config.yaml
loss: "softmax"
encoder_widths: [192, 336, 576]
text_encoder_causal: true
text_encoder_layers: 6
text_encoder_norm_position: "pre"
text_encoder_positions: "sincos"
residual_init: "zero_last"
Rows from block 3 of the image encoder, named by matrix and row number. Each number is 500 + 40 x the weight over its row's rms, rounded and kept within 0 to 999. All counts start at 0. Numbers have three digits each. After the name is the row's rms in percent of the matrix's.
# short0: shortcut pointwise conv, stride 2 (encoder.blocks.3.short.0.weight, 336x192x1x1), inputs 0-95
short0.75 113:528520445502525430527453465493536599499512582432545502550465480504570490559539513435447442516563453473540587474442499559514453467502542497425488475547434457547507530467510512457464499460507524489512524558474545584489457578512472466457486517553490468547518458453505625430429507453507486460
short0.76 128:508546509466553541512480517507596506521506534431449463541546439558478504537491462428481499509403501456545543484538497500427493487550438507508565508487527445459557541511503458523491555503454568507517437486484472444547491551564532474521536524488491518539508505500471487438444487498478489543
short0.77 072:515482423562468560549523562524467577490485492466533472477455476471484482559504560430523497471473451453498542542499475495461475450443473515511494494516542526493446450470474482466517462580501451520470456383495460441537487466521468474404451455519473552530502591511526507544538537483455467555
short0.78 102:494471513468516555489508444461550467496579483507443536540516510446533561541487500507588533520475528551458491474512491517482482520458532528602502466577582536495482489568512560545447568532495441464465514518481504510481534476632486442487512492515498490490493427518542442498480580486511442428
short0.79 135:481465490533556508542521509468438521413464517415490520496526487571520448502468598457516484523422489554600547475495508546537514470496526452533504468511471463452471556417530574501424462484548507513504514520502495473544425541504537529518537479512453493540497515551462537517537575441515543495
short0.80 102:471603477573545509502492484531519471467474497569410613481486485467563474494525478557521537460538573477489493516514477475584477451476483508469479443490473496575543473507505534478536437495528489441625485478505482509476474470504528552576474527534414519517518393478503501492463434545458462516
short0.81 104:473538504500487550514530453476548493505490476485480432600513506455468458496452501511551481556517499500585485575522515455485518528487513511465535529502596474478490518478499548507468412505454507510536500488490422458539570650443474484477512501492474452474507484478470540436594515482466474454
short0.82 107:484542581506447474553495436512501454489510480511563467484531479436531446541476480533486502524471447481475570487508478453468492497438465455483550512454514524474530513455457521550499531530461454577457493490469536526441472476555496530482482559510529476518529426516488462490484483495509597492
short0.83 107:490509532533510519476496485406433531492480505477529426470481493409500453466523461486527506465483506492475460458434490512479501486419489498443484518468434554468496538475500571476477524422495530509468510431485500439478501515546496484483535525501479518528543454454500436514469503482499484444
short0.84 111:519480409427445513442447539454440578467447486498499513436472543537467524509480529521523553488451546486502556459457461501520539450541512427534533479415480520502543429517469458455515521595472487486540497388421485538511417520504522451488508469472499572510591531483454552493430493573473474477
short0.85 080:506473500516537514550484541481492485526449527404480539561532517526436491467482467449460608459463430481529516538451473550482424482438486497417542497474539472454552494518463468527498555521486541450492505548480515492517552482478507480517541508508473501513614489529479439498481472520498512472
short0.86 098:529507455666438503430464512534537535469487504526535464494485448519459583501398523537543478510467470496499502620417461477510469460526530486491493490461537443504502545504472501480536501510468443552471482447477425498488507468502475527466439462410507588507472523513561511465519465465505566557
short0.87 095:462515516548435477470475468465587518523526508467414559545491482482451440487451493527673459458540501464534493527447449500530535439519448418485531500492462513510574546514478499436448493481516444465499567515459499472430534448541535442497444508511534477525481483534436440523441531511527389507
short0.88 099:493601464593489526512492583532498533497498487462534482526466507596427505410546547477507554491491517465555519498517516494528491512452530480500473540480463544503495561502455502477623456453457550484533525521562503559490572456486463480498469516499538482429540451520490489504477537499555508549
short0.89 105:528459472567575495544489509503537523540498473476492548475590480573473482570428509433461503479495546522526573468546499442542482556449470490391515442538495490532519489522497536533497460446513432577480483511494566472467513525445516525441556438493589419472527522525476607520467547566470489501
short0.90 101:470481521448523483517532484503453478476574507491512478493509520471560546429507432533588518533508472462494479526484530455504443503503475436570454565587494483475544493506554445451510447521446541502491493494457421512477508499496551456545507498543476534503449448565520487503429546428527473536
short0.91 115:583495539561551444522495511426541489502425477486512506505456537502540456443586484520493444512496514526498536546572478459520524483463491471508544418474511529480534480534464395460523482575461442524489550463550468544491466500488568520489562505458410532481470533479448477417428503420496524426
short0.92 115:494513472503469541481524518527508457565483453513411539519459518483519562459461467490429468507507488496474503581454495531522544494480490559499463509464476471522465413551451397405543527439497499500455509512488386448515508491520514572509457517401531561530439492533498548574491517484498379574
short0.93 086:464493476588496537537523412543511487527506544491476451486498588538514513507456463457511539623460518465505478564429593507507479449492473548460538500499514489527476526471456557500526464492496478553485501427503498503456510526489515431457515527499452414484449459469561466483482454442478476516
short0.94 120:524458451542552549465546523566473497461504499497458538523495420493505544463501440494520463492477528551508443560506516487481582597550521462591499386504487487485423501510492434456520432548417518478459417457585462518532519507486509527473483457483458483415521523560465482553488522515466489468
short0.95 076:413467516480676566544488449473523483467524412467551461489538466492516500486453544410449491494530466494506468466446485458490490500519498503508444527486549483476516426498490528446513535433452456476485485485475497524530492450516481498567451519457493456518482543477446531589402496504443531454
short0.96 100:434528507481494530556436486508534475483510469504506460505426558478418570467480590493518472444468502420476516534502477503554568459498448476470499443483492512508516437482549513497427572423454498503519444459476444475576574582559529518522521498447537527461423455511503541451478475473496473465
short0.97 101:537567483496444509516432551446535482503524567491581438515535476452507552539476525480474456516469537508504455409524476457472447472458485518447407485499515536513426526526517449523564548447532421536468461461483504510488523428476597470489476580528462531384485499520413483455481500500468432440
short0.98 091:540470474496540463507445510480471431573492465542559464421519466479515511530511472507494480423476523478548464429500463475493440528451494509550453470468501423493517513449522472536466505504552428521567449451462437434490456451479558512448458498502469477487507465444455487522566443474502498507
short0.99 091:472477479444566509421428464493474514579470511452558451498522455483467499493416550505498469442460564481533486482467460567484474548482440551515488429539454464530536521442473495525449455459494558504486479475556524522521502465491520498452552486540479490441444513435468441429452483477486510444
short0.100 098:504505569511502508510525515494511478447502486412485495536498573459510477529496452497479529460528416492548528543519506551481612472499518547417435590507526493524478522508518471457527500497447513523497611472556441609512495510580452519572531496493452472509575484506483504482464518519522427467
short0.101 106:480483502517529481452448578466505496544559551474473482415499509570561471474458516503546473503598537473478508531492488492450579484522453409438523523485554496455540434464483435519485416455464470450461469522530498456536508530535493468482483507532488513480455520482443458508461443551473467488
short0.102 088:478544485490500470457517500462522497483470448405470451498559483510476534522500470508600537495495550498478478477440469529481513499444463467506478439506555481471536507464487434508473505524457461520556499435514463500510462496437450508506446521477496526480512525478473480536542532488489459507
short0.103 099:467512476505469458513458479473424481494480538470429459482486549469487510513551473472498532534514513516513498506517447537477478556439500539517503501479501382522547529555517558542560500532460546456461487541540508479501524522558582523567505495482510503540532487473453487506451537478432430530
short0.104 092:480517481455506589507524491514531581423534457523436455493502457506467509456476480596567530474531538522508467527500569509503489522490521536508486452502481493470482484537448515439586458504554594456491531471443458495526526572416568573496529513467503440482443549560496484558501529401497573505
short0.105 101:540456452554551461477508521448423515478466525397465452489531465506457570479543471499506553507509505492516514431491512531501524460466527547517531523490536424479464515478489524530531527513547552547485527462468484488473396521482494486477463522508478468532549479464585511535424504577478470506
short0.106 125:442527585490490455514465424491540550523551473488456555557534446465415495564500567518485500493489477484485555456488487467473600519518471548461494542505550531447462558464513497468559524509467507518460508518463480547476463478610474519504489539463474516417441514451475496527530551523490524514
short0.107 093:458506471501508466449590541517479461505531593511499479476506462442522447620510536440520527462457514572425467519501459506452490493501497492450568423496434541554528477493536518511455518498463477459491525533499549467495511545569460461479473478497440461529516519557469514490443418511487503452
short0.108 086:542458483489564537492499496476491559454482495454543540523481551481511523474483491531494424590499574487500489462480509471445492516497457418453480558511465526526493502439432457472541477609485524507501476475508506504509457520558428520482503532490482502460455463534531452502505422504522489497
short0.109 083:480520523515509460505533588481512522520505485454403489430509421504567466505464476480450500480486506492513504498494503536513453568501454535463424527467516507525503536480528686484436515500532464480514492591497508483487458457502512476474477498500523514471476483510583430465530513508556505533
short0.110 090:466471520514477509590460520419461563451445433450537489465500464457495462472455479532460452409454491443468483553457497499440469539488468502514521516473495466462507485482508488501469474491411471484455438459479514503550456451459481464542490402514493430583478488480497488459505506582579519475
short0.111 089:472443470543521478437527505437512492469530586483470414468395485518499472420507510477572484494557545401464530449484510579477480577472494529630468479521470446526493478453434529508479467514556479516514473442511519474541436613484428472500434523514491480461527517529508500509569507435578522523
short0.112 089:589497494474547521472582539530505544512561533469452524526481431468571461475456503524426455457523450426458530569529547525436454476568507498482581487452501470493477525472549498525547553545509500485405506434498454534474475546507484540483481441560465564477449495546509550466518451500514563513
short0.113 112:555397516521551509526431528466608496478542504410495489539436414564488489473460507493539470473475605483538433537539471506463478561544459488514473436501520477569515435521460539527592515524469479538428442517466414421521444445502453497544509484494444519555496538494469521561393539572497475505
short0.114 088:446554549555482423475581444545520565532514491519478518491507481513490535604587506524486541509517459521489519556471506514516453498482425502468483506540490487540452487493540393509455583451582479492499540468473481476545560518514519498506472524514485487500536570518441505546518486581461532546
short0.115 122:496577492512468444481476496471394465518486466590475579417447532490516524535542566507538471485628460600504564494441461495564464500448541465504486511564559433540432496562519506465431471479527438489511476426500479491529535490511506488493570477465527458529492483509508498551552532455508444435
short0.116 091:594520502481575522395490461439556507474534481540519559472578472558447484476460493505495473501570516489457566507501513455514504484583508413478516572454517463495438499509487480464474584529495417520396610487488581463485599548498498464475500468487490485471490464503495475464511479479459499449
short0.117 085:508507524530503486493506520469533481465505477466477448541448492542495510497515533507508502500549496454468533546485469499514472576540530440470452490479522491538515478548430502394558414508536507494507572470447471440492558503515565478486501474478473476483497506480548546499520468452548454602
short0.118 087:532530481523445490508497499487566529485527495474501526513518467577452519504527482566447470566467552532521520515490500483483498467407545541493430514463509514453479547471525466507467437529542582564558565561515436496529524542473483497488521651467479496480530478499493480501490518469490516463
short0.119 089:468520533551515553523421525523567486539521483479505499496523459533491510422504508524447486441513531544478495635436458501468473499396473481453454395489463495519499487540515576511542470446464482450502544510509452575522509479578441506511521564399399508503474498540489526499498435498495479488
short0.120 119:487462481588461491442454490454477520541521487489536510391439456550516480528448480515549511518478473459508399470490506546465569450468541518512513506513577587487515565457380487482507452475439464502444504548464524554506582510491432473489485495459541504498531477464462532505463498493508480422
short0.121 094:509543461505474516468437507518463503538499463465459499545484510504509508473455434478528516460461508528521528423480499569510511592490488536572477538546482461521494481528443511424517543550673505513443478488468581504496492478492565429484516455538549493555521463481480521524538479445531480485
short0.122 107:524499445613411480449514451448456469510426512486540443455439503437477476469499488470521485554483512503522471521501509472493505451473434483485434416434513456464465454521468525497525514538494528511453517518483564519501486481493547442492474586503441444600489465499531475543481509486509484440
short0.123 105:457468480534450472491548558579517502472424546467551480442518428477533511462465581454535490529453448502479501497533522473503453520431474514572522560525483488492494460553426479563528446506454540478496533510551508508484433476487531498447489450462488486528492435462438498552465502454542483562
short0.124 089:544548555508503533485533457420538471516476520472536579501499447436524452529540460521537476510500481445485570523582466571479480472473518504489555573525459523435459439565448441526445509509541474533461511433422496502455480500570441471527511505488492528548500464474440565520517533497455557511
short0.125 123:518514516451512436472505487472538507453556475445450515496599489533486519424521487553423530505511462565503480652576509517540505475532466433508511451473592432535483459483424536520515519510462472483564602560535504473521507549481447509512519465595538546471497430538540481447462559546466490485
short0.126 105:478490486496495511539485523491508502429476516502431425470534512408540537444533476557513514494473590484533474489509597479492536508470523468559426477504483569498530545493454474449507502581469457467502468479516441473501496470474520491562532544453492464501407463501486497472499486467481543538
short0.127 112:438459471472473477507426534469514501507522492465529500539533487391530439508456561456486472458525464448436514509485500562534523472495483547468498538482461497504532476459529529516501435467486583446518515427492498463548430489477468432519481553575413474501516515491497484481572560509516481488
short0.128 086:443507551551449515487524512432467425459469496448489481527559438508490471480488456399456413458498437491410429513514488565510535535491502514497476465489484505567522493482471485488470542522459474466385446511513470411559502483490452472552452528555444491473474604514520501499485504529522531496
short0.129 082:506422481472551469449448567481472507531468521493447536484496479502490514542498532516500445524453520512519443496534500467508477461529582487396509534462606536483508488463445487507555481482525440520407540518510528511499567560510468497435472507468492484524492481507517420502518550439449490489
short0.130 106:495544526499460556518435494507458558426482503480472474498492576469507519523451484456484535489483475499466495454532450480446477507509541403492576478489449551472489570500494493537507490410530551522341479531455469413545423521529468481444511525434470458489479483471497553473452502508463497517
short0.131 106:432470469480463523557496480543450445443552529468552474445523558491503482515513467475484467502401491548494536479458460470475532430558533514492519426603453488520505474529524501454486501442530458500603514458520481423466483554503429512471514531486498552542576511533547567535467502544503538490
short0.132 095:548518551470556471453482535497486509514427509503555471555477524508413500539504480517451463469510523523497437554489565444463499493522465487515512534500470537565512505543587374497519508593516549496520551534500514536427494575511555596451461523523542502440502463521490507482458479524505505540
short0.133 101:489489510580450503474477573452529516545522520487476575587565514502519533544536499470605513533517418430496444474463461500508511424467513553483477522556476466466559499532451468444469469532530487564501514467499531513517435488509551559477553466508424497492441486473495531439483518523524503490
short0.134 066:463536507449559584447450484458573532482457445511508509459448502472463472475468461487481465456406482526440554508468511477501526523528447497584504484437449523501482457458500447512489524471489484493515465522460457495488525506443576558592441547549463545448453503503503489465505474445508519533
short0.135 099:426461490458484470501516441480602503478533544423479425470542482546487489565464498483403511462507464432524484571508477523521527478508444453494482599463546446472488477479525501461450463526452384489479424469551450524483438555518499462535532440481519479456456471506511472482523538520513574529
short0.136 111:532490546466513532525434511471541511437472549496572444511469484402433540566530462509542476470473452462454527490523465457494563475484523566490490447479477484462541477465478550461555502536444458523528473489585469474544516609515446448475573522502467536507499525590401476498451579500537456518
short0.137 093:453641443524466493511502492548509486530466515572493509487503552538518457458495535529468446502455554474490437521483519431516460485450469522443557623506481555477530449482545485492505467504486496404528444488440572475486469503539481536453541526503569549546484424460487534579547507498486513566
short0.138 100:533520490476514510487492451454560505474490525506474517509435497497526521452524480483506471569549498510539554415482438430453490444464492547489506436538570495506467538475542539432455504491558509490467531553462556466532487469511432517517546503476570509452467591432574487499450449465491461543
short0.139 108:518523501529501469490499569470494545511482496537514485506509519440517496438497483516539513517474477515455488501469467516483477450409493507550492458488491469435561537511507428513554516472499613513440454482487479496493457475516510538524427487537490434469522548458462506478482471482539558424
short0.140 111:440490506464436484457520436554542498517481534513491562514539465488534515423527442512498460527605523572499436562414497423527455467450563522436593458441447444510485468501428502484525512498484503524524479460483444549481541491510545544445446442554468576534494433423501462471524444515459514511
short0.141 091:488490410584479448484463473501545393423488534533484495504483449506451497535508463493442513502514523461462520546489513519499564453522483477517605473504545504469495544482484501451468570505492548555414394489446547461447497474550534565486482543496466593500537447532495487494488607571491504576
short0.142 091:498487456462498467500474491515363489524512486477496522487560478472474505527504484479511496536499521539488454478489504494525463473455540515521503543452569552467526475519484528531484494496437523541545541487415561533490445483586477601541501496505479503521530472533488551503452490472455499487
short0.143 115:578493510497487451486556479510483545435479471481474585459490487554478511492503522530542415562501584456471439484509541455484428472487554536432463458478480468528474537493578502470508540470487490510468482481456497463554405491481506477614468484373486453449492506447474520502468530495447511419
short0.144 110:504467480470543431407468527458468486533463470549466475503475622508489477523467458498453493493509480526564527543478477572542436463549442501581476449487424508481586490487506489537438459531504511503495458482506468615548436445456525493520497487487462474526536525445545558447480478496498499524
short0.145 098:545514471520409460444495561449477412471498582478488551528560458437556477486523530483531541496532537522576526504463567483526537468531534552564580545535420503594586498458498412511506475536480531561480467500513455498443517485487483528522511524467506482480487532474460422507447546522522502512
short0.146 087:485429545481465512420471536493539428554495504490507460541474468470503476606492512538443489482495482479529489467552555514463458525568472460501518501565457442536461558506466446576513468547511482481553574476493491603517469516566454452499505517521519503507517420468529459483462505474540463515
short0.147 109:490485415385592539423513478487491500469491468474504517518479510464494493555505523418534484493600509495582518458473452457469427533382452547517388494521583490459475498501457522478475501458469509576517493543444479499499550478507516494544478502537529442493508494540518634514450562478428482489
short0.148 082:442491475516442473482477485514504511525578519505474472532522577515432500535610461469472496500480517586544546479500437477556565538528556557474497529454480538525648525506483498481531467427545495492438545525511583469469496456419509481459546536488478509461537532540423576558505516480513556538
short0.149 099:468582490450526496487542484471493473526465520439476539494561485481553557466569469460635473504568447441432542490409501512491459451492574521458512557484539455504456567513529556522428535505541514502486483589456479469460564537495482511458475501533571474487443477506547497487539467558478532484
short0.150 092:468396497465504491460464486437521471479561480471437496528561456443492482481557428535467500555495518434474491484537540513508521498529520509577472489487508447528479539500521491471454418501518481537510500445554522453537467483576502622454571480493492524529521468492429624429517419493524490477
short0.151 102:506462535398514497470477442530448474491512469575479460493506489494483470511456453474607462528483520551482536410451453503567476582464460476436537476497538483519497532447438482463475520535479433515462394438517650506461596496470494465512503474459485538451521537480455477488624468489475470554
short0.152 091:528499491502503499501487458496481502478545447458430518547472507514461490486486488467485443478541539550502508484435543493482553496608446462557495494514584503463454493453455532506548516572449507495608486544570480487509528525552512473427470526473412555535450449561489498527471541490436504496
short0.153 090:422454476444480486508489523499513490422522535504494458459505523533450477482447453494452531477488544582553531511489495491516476507472453576500450489458542492498481447506520469504441502550509495483584458428551527499494481480517435498532518517569479456520516555478512489426548496470413520513
short0.154 097:507538503556524474543497448500555535467527450527522500503421477525500474472537523460493468473441459515579505476561431471500486485503451525543501472494520474463445511492437438440437500497541502448409393520489433491460467443527456494418553455469472510550456424550424553427447467482481496463
short0.155 103:492515504494532541572472444418503541487509468433534502477452462469466524504537487417543405567497408502515507636559522533436485484541576470503492505489513491466481556472437453475464519428483491506450480525578548522525527483428451554468456481483472475486520469462513538529596486406459603569
short0.156 109:526494514483479518484468498484523522418479489540463631556498535454440521539534577570391542508519541544507542478548489441488426519493543486452432467474478491493429469527579543522554453571485504522562453430501506475487442476455522446489431524479508533497463501540477515529551497452465499512
short0.157 111:509473485522474461496453498552473457471526503543504464522526471463464569501570518529436494509531504516443457497524455479472562492464461577521530482513513489506547546494507550518524502477484489525485474529487414465549531401554495498530409491436436452486454445463481522502473469482508484484
short0.158 120:500538483582566497480477477473549463573456496472482548524473518493477431529530483512555510467491446491503507474507435504466490514459495543446502497473494493445568515499548497624560468449562434531489430558478565452528485526449564538475516486514451442528506524523490516509570549508507473437
short0.159 107:390470465492421504497522524490505580519550513514484452495406488504444463448493496541529441507454461433403559503487504502457499555505445520492483496513504579526491469476518433477477500458450500485480516577508474457566430526500453549446471459469494404509493508496513478448519506444473489427
short0.160 072:432462479428564511418467492472531566446538447462536433457581498522470509489467480480572545418445472532502554555464470535513494537537458505507492451470560464428500457418483475531398501486514529505459482492487538485516500465403461457489491489487497519492471487509456467475541504596508523498
short0.161 101:466512532508463512514458480480492465530524487525479512523455502515543528528429509490476516583468538509524517542496548510464496501487506531463478615483499519442472546518490366511567407465448486530522509523461487520454429417514471534465516581478537519510492534517601511508493530486445499485
short0.162 086:590491436564503501510481451493499471569520499486444472509519429439464462541435432480506504471488482477410470515466482496489479497510427434476485538602535479552486520518510476514468530485494478506518389540467551517427530510450439492598522472495483502537479586495446456468559514494525509529
short0.163 078:522492487562459503519560465466477541598520536406516499444446480496450500448453457465518531513516485450442500490423435470431576538477546535521545452488527446464437442404496513473453499508455528465499493468468497480569436509408558530499470459509468497450501486470496411480514567519464502441
short0.164 088:497510510486466438539401415480544494435481490491551527555645449508499477498503512416550501450498469457499499488492481556487469520515561532523475457447485509440522490456511562585466491548538510505563441448510429503495455501447465507538535468475538493535491502553508532521543529468512454466
short0.165 118:444444569548445540518454516418430465511580464526467531535458488507488499479404473469467459475494482453498524496566506512402512569510525457432488477479458525539510535610493463456443523637587530472465533548465511472457492497496501493424421488488497565482495480492568503475529520492502503408
short0.166 109:565457520493431460470604497528472517457517541440460484511453462430457569503492535563514522535557499408532492545531565458489481465509488434508512436520507543518415517547556516486495474501539510517516501540430478500509466466477541491600510515495538541564507463477530566478486584553547426495
short0.167 085:482543546500486474514504547554515544588484473599504520479491460522474525529545449471497457563495505437525478441478457474469531411538453454502501509453482502511493448431533488507479496488498482442448567515468487447567533491503481573503459431454522485527496486467494500537508486491459478515
short0.168 107:500504539452543522434444512495430443542564505566477426502526438442467501496476466501489465525469432431480483562521492466456515458593531508480543493527431403490453496502493458540520486560559487506442507461479461605461460508507500511556543513511542589461533439501503415537494538504484559546
short0.169 090:498481519462459494434550439560526439503521525471553571499455480465501493498488500506522504502500514455503465425490523482435553533507551492470502455479465533552480450446407479514550462462477451530564517469619606486429450573562540494443473519501534493471546489487502515505500472420541498561
short0.170 112:511503473474401429443516498463529470449535552519497433476515507535506447589448493531448541461468486484470464516453519507502568471472560545503488606566494438514506494477548504466515511517532524436549433503549520510482427542415503484466466433587518485425536471515527517512523542524481514486
short0.171 106:539463455516470574517492535457513445464519528478495512462493436412458461550480580482501506534447548469422457447492479527390509463503445615476556543445505459499444477522520449471579503449511539500545531517426393505528481485484518446510538487508440520445469457492484444508477518512468506453
short0.172 111:485452508550419423502535512515510450464459426602445492520513507497438527414483522449513522498501421467443518485565472516507477518523563528511463467510458522511471539565550631502464506492589497501563445476438463469489491500491439493488539497474468540511469499515504483455514496461489424474
short0.173 119:566411479458525507511486467542561497379487482494519480456514500523466489487479478478531481552479515484538435480560520538527414507444513510481441510481486465570490501513501463425525412494497486551515473443594433483541491474439512440443474507462508484456509493543485498498461544524515579508
short0.174 098:465498453520443560459625469467604530445483471519487499459460485537520470540461449455553466492493534481462568517499581522489481418559454465482547438507558525474462499517520454432501503478526457502513486548553530484470483516476434526538482454600510440431460432482503481535489433508489528455
short0.175 095:534521485474541482470476434438430401444475518500499473511609459469537468478460538476467469521590490603492510489460519506485463565504521469493461581485515503571464446484458481437488533498502479447437492502444551458475581560534495494492532462481472500476462445504474487567475479473550488449
short0.176 117:449522503496485487488538546538470385557569472588530494514481502476503518529496490480485496458496487457532446601622466479492447498438451460481505507545486541555460499488455504475503525525555533499512460501526508539473470507447487482456551505499463535535482470472581482531520540434553509623
short0.177 103:527566507461459558504515566529467545483460515452484493485470485451498475538523457447448482517578449453510524485415514524449461454509508458441507470463478488533538597526446488474502512397474457459444472474437462506481514551476498519440518478496467490504501455503534514414508525480512530602
short0.178 127:551500456539478466495563470417453464480499539486543495527549496468487524496515435492507487468479484533468521565503500553429485438414442493545444531547473466520469498531493504499494484490599530501464461520512524528480488493436426468588543513490473540455470508464479452479531479483448506502
short0.179 100:455532484556440521471453532529503454526480539490448508498441501440520542578444447396490477510488504495549505478441425469479553442502491531476512448527458482484493571491514565492448501485512577503408519488458590468498468539496472454504437477524672530476522496466556494548533507497479435466
short0.180 100:476565454519433472451470533439435490468449501462437531531524525551566517453539427527484529468500457500432435429415483534527500481456500482514531484490482511524555486469435451503472508470498460480486481492453494509537611538517496467497435484434466541503440423570491452499582479463474490491
short0.181 095:580485468486558442505446602432494515455468525506599505505470532572437532537491505563519446515487469489542414482535459524444465470525453465521518530489479490558421469567492543541444465538470482471480520595539579513485453501415422483499507482516532497483496500454479469535467532517488510475
short0.182 065:470534516453529491519498509440595439486480461480529480461493468529444489509498488490480468529517519533542503604444441476482493455438434549499504485454547489503521454493491526525487495485528535502366497546467507484466470488495548512457481511514503520453505455415444544535455511402462569504
short0.183 095:488449482515549419503535459545498539509436597602538505483536486483531539485550444528525448462557461490444423579493478573479425527501479503559537520494525433587519439435507480471579492486434471467503488483505455490551516535467491516490435504461488512552430520472529451535476442593468476505
short0.184 085:441498505467455489503453541527534476478484511543507476509443466568525478497450456462517482467522534459495477463491477514576463523444451497470462406476524478495532504476525476550514557490546454529472480489480524510484508530433495497466441493498452518477468474518550531464449490467489533562
short0.185 086:501621505485431505516491594470521510486435516498474461532506584546516586468557482504501468480552479506457574485505433475474582512479521534454490468439547506439494455494441542483510491471547478583493482496455480426548477451489489514524588486517481457513488420496512445440535496512507524547
short0.186 082:543483447463473501485503606556500506485462485448571452506466518513466490492479535473457566546503474521487475518494515505440498567484532508478492481518551506563413553485511501510489463481506502482508481411470436468519511441511500475538409493521463582447460498459519443477481494448479469570
short0.187 102:466485450507460517475463486481499524486496441509401527526429493552444461523599470533518574516511502527481555549485468485429523492484533463458601497574579510394534592473497446445466493458469575441527476484461512492458556511569447506490476559515529495479463502497491503504521453491535498454
short0.188 096:525502465583523446493538525491422505472474502432481501503509496424427451502460491551508424467543574445480477484440485516468492550448476443481499461486503525408535479499473503533581442525553546522531455510477486476483494448448552536566501413538496519474453513525457534453500502510446547546
short0.189 078:473487493550536478480569502471475492526445471540384438428536482498530464518527420478423458504569518506569546465587459511448466527479525521452517393457479433606503527485470507477538449514523461489438476495465507461566483566462504444496517548514467503467485507475522486519580447544530440460
short0.190 087:529494470519507469501615442463461429513497477541495527500540527478466480506493497528526427501429484471514556491610478513507495543488494450580527460513480505422450528497501461483506546495508485413543505504522498488474482459478500532539458464489505554507513422472446518424500463446489483414
short0.191 092:508492495535478626485504502481483431493502500386450465505524485485527522490465513498502488575538462548450493472485528464559544475484520484524485526495513540505435484523498526549486484505511493458480536481521509482577513543484530485488556494498428491462462459564499470557493465455493481463
short0.192 093:533514472614451511518552567541558547531510521466508532491619468497508525504517487504600486569524493507496531496516468531514497529483527555478506556460488493507586515487473487472577554527522486560498425500492519501503456544492559517551445451501470537478539451536539506462577571492508444528
short0.193 084:496513552502515421483565476525549520476476474517530643538480554488440455466466469502467548516496519541552514492588489442446480492496478575464499463453572482495447556498527513504524506564465561524494528482631444480531487452508504447578461537483496469526562468453511514443463521485500509480
short0.194 098:527472488548525438466464561454482589567511570535576415572488506578487428397538484477513454474487479491477487543482490494470467491446535512475504442525559509441440493536450553541448542460475502491552510459524479488509588469536515492493644449539513516586507485476531454449498464491502505530
short0.195 128:502534526554556402388556489518553448509503473491490567478529537561461450480465476482430492430465538522507481488604480549581455507511495485483424432496481537482505454483520513507500414605462456515628457501461463513470505454471500466557450482574476497509516512459471499556523482463511476482
short0.196 099:572533474455520470494519490503457484516603520485541469505486543522464453509552522531497487563458587492547523437545517487521472562445548488440449488603497512524497532549435504473619508489536583483493558530491540521503516497535521602505523484475508452487620524536499513477496447466450512499
short0.197 105:536448537554478531511501433449492518512515542499455472530436513601476542565562498401480506493541536453588458517478507424489523504504524532485490475456438522464527485503519532494539489450522571465514434532562535549446463510514566456512490534459554504593539503517445553445507516580481473479
short0.198 094:562527475445483455485525422488466462452540558555437476457498492533506458494454435409636440459455434506448453517501429503546508510457502496531476557523464533496511482487496446479502540498448511491486496474451498532499544434545507505491458497544428500496469430573532522466464598512482517507
short0.199 110:498520487471444488432514469510524472478516506502440538540459475424540479496496549460522423555524462453453534527502572500473448518495525508499459576583455529490532462530496469558536545416425534531420533489500479464479472495504448494507480548478563491513518502532469522491494527474520470448
short0.200 109:546511483604487541471531522499542521511456576516524499551420528494455442447450524467507432501484513455505504550443454496521524453569512539566478445470501522440523548479443490565435460525473517484471502488519564557520431474535561529544440469575515560481492469526514526472488522525548554491
short0.201 123:504487542469503482465458511498495479540569531450490523508536538477506469500509479468531474477469480513497575528487476460552407506474526502517486455500530462398406438492453572475504467489538494494436515458507504519514435466450524531376490485523506477489432476523479466489488530563476454453
short0.202 087:501524451508502486526505506499516521487475569546544489539494506484551497456512416476470487433564447463495438439524531554485434533478539581508496523501458486522481605463454526465516487508602435490482543467497503511478461532647520482511539533458466486567488455465521497455461506435463451585
short0.203 107:609558450541480546486497540427501502451448438510486447518471480566517498550537576482495420494431465446533493538464556408527558490473503584447504511479492466466554495477428498521496539510487506473507487484540545467516443608440444454429481501516489478453479404575547508514484451510443525466
short0.204 096:593447461514486480455549444511583519520580493487432530602461481533512498520560583454525527525476539512476415552473505497523489478480505505531501474548517507473506540490447515525498436527535568520438536537571508535541520489555464521566458527518494639490522458522489519490496456470516492481
short0.205 108:511449520443554499537474558535496578494456478496508407517525506521502535558471551535534555541518519460525528432440520500520493513457532464468496491490574499499525540470440504511504449417474502516508509543513393499522539503436499501475416483516534541440513443511513463457561426526468578483
short0.206 111:467551511427541540502405545494533436473601458472471473508453471496562455555474447501450524452483439522465469540463522564482440556495483481507449597441550550517433466483531471448461557442453478539479499428509470481534497452515505470526485527484446459471500464495490506487492542518543504441
short0.207 119:534540495573517437529537466484434499476556488530536440506542428429554521441542513489511559480544499491498477481494517438488518494510462449456502503463587546489530428457468475488477552511518485457497466583396514421513504594444479448574572565511476463528544474572463467496481452469483460463
short0.208 138:554500490429497536495533508517498508533414499550519468450520491474455533520471501482532505465499649488510588477456524526500495531466530403467492543527479497470526515494493500501439528530503562500515499458468520529475533499488482479486488482543502510466487556476449419546469449500460524519
short0.209 096:527459520558440489486457510488438464443536510517545499497480516509505531475537530493463516471435525506551441494474444477536509519505447537499499471477484481548478509527444503474528501469495480431491522487566527550503525665512510576550500534463444585456461496458494586561441544461407455477
short0.210 112:513449539545460526510427507419504420478486490560452524521487521541517526506473583543464572510525537462527505522531520553466514498426519580479550479578507472515447496489502465522547549544534451518416527529439574530457482511501488570476517536505511483443490517506517507451489526455523525471
short0.211 139:468501492576491498519451482449487456468575496471488542502548450521509518440546444471509493645473459489516394506462572489465519447515487541553492511497491498505506515454480524496480509465495448529532450482518485520518459479458477541461479514434472463505567494529575580472577490486504466441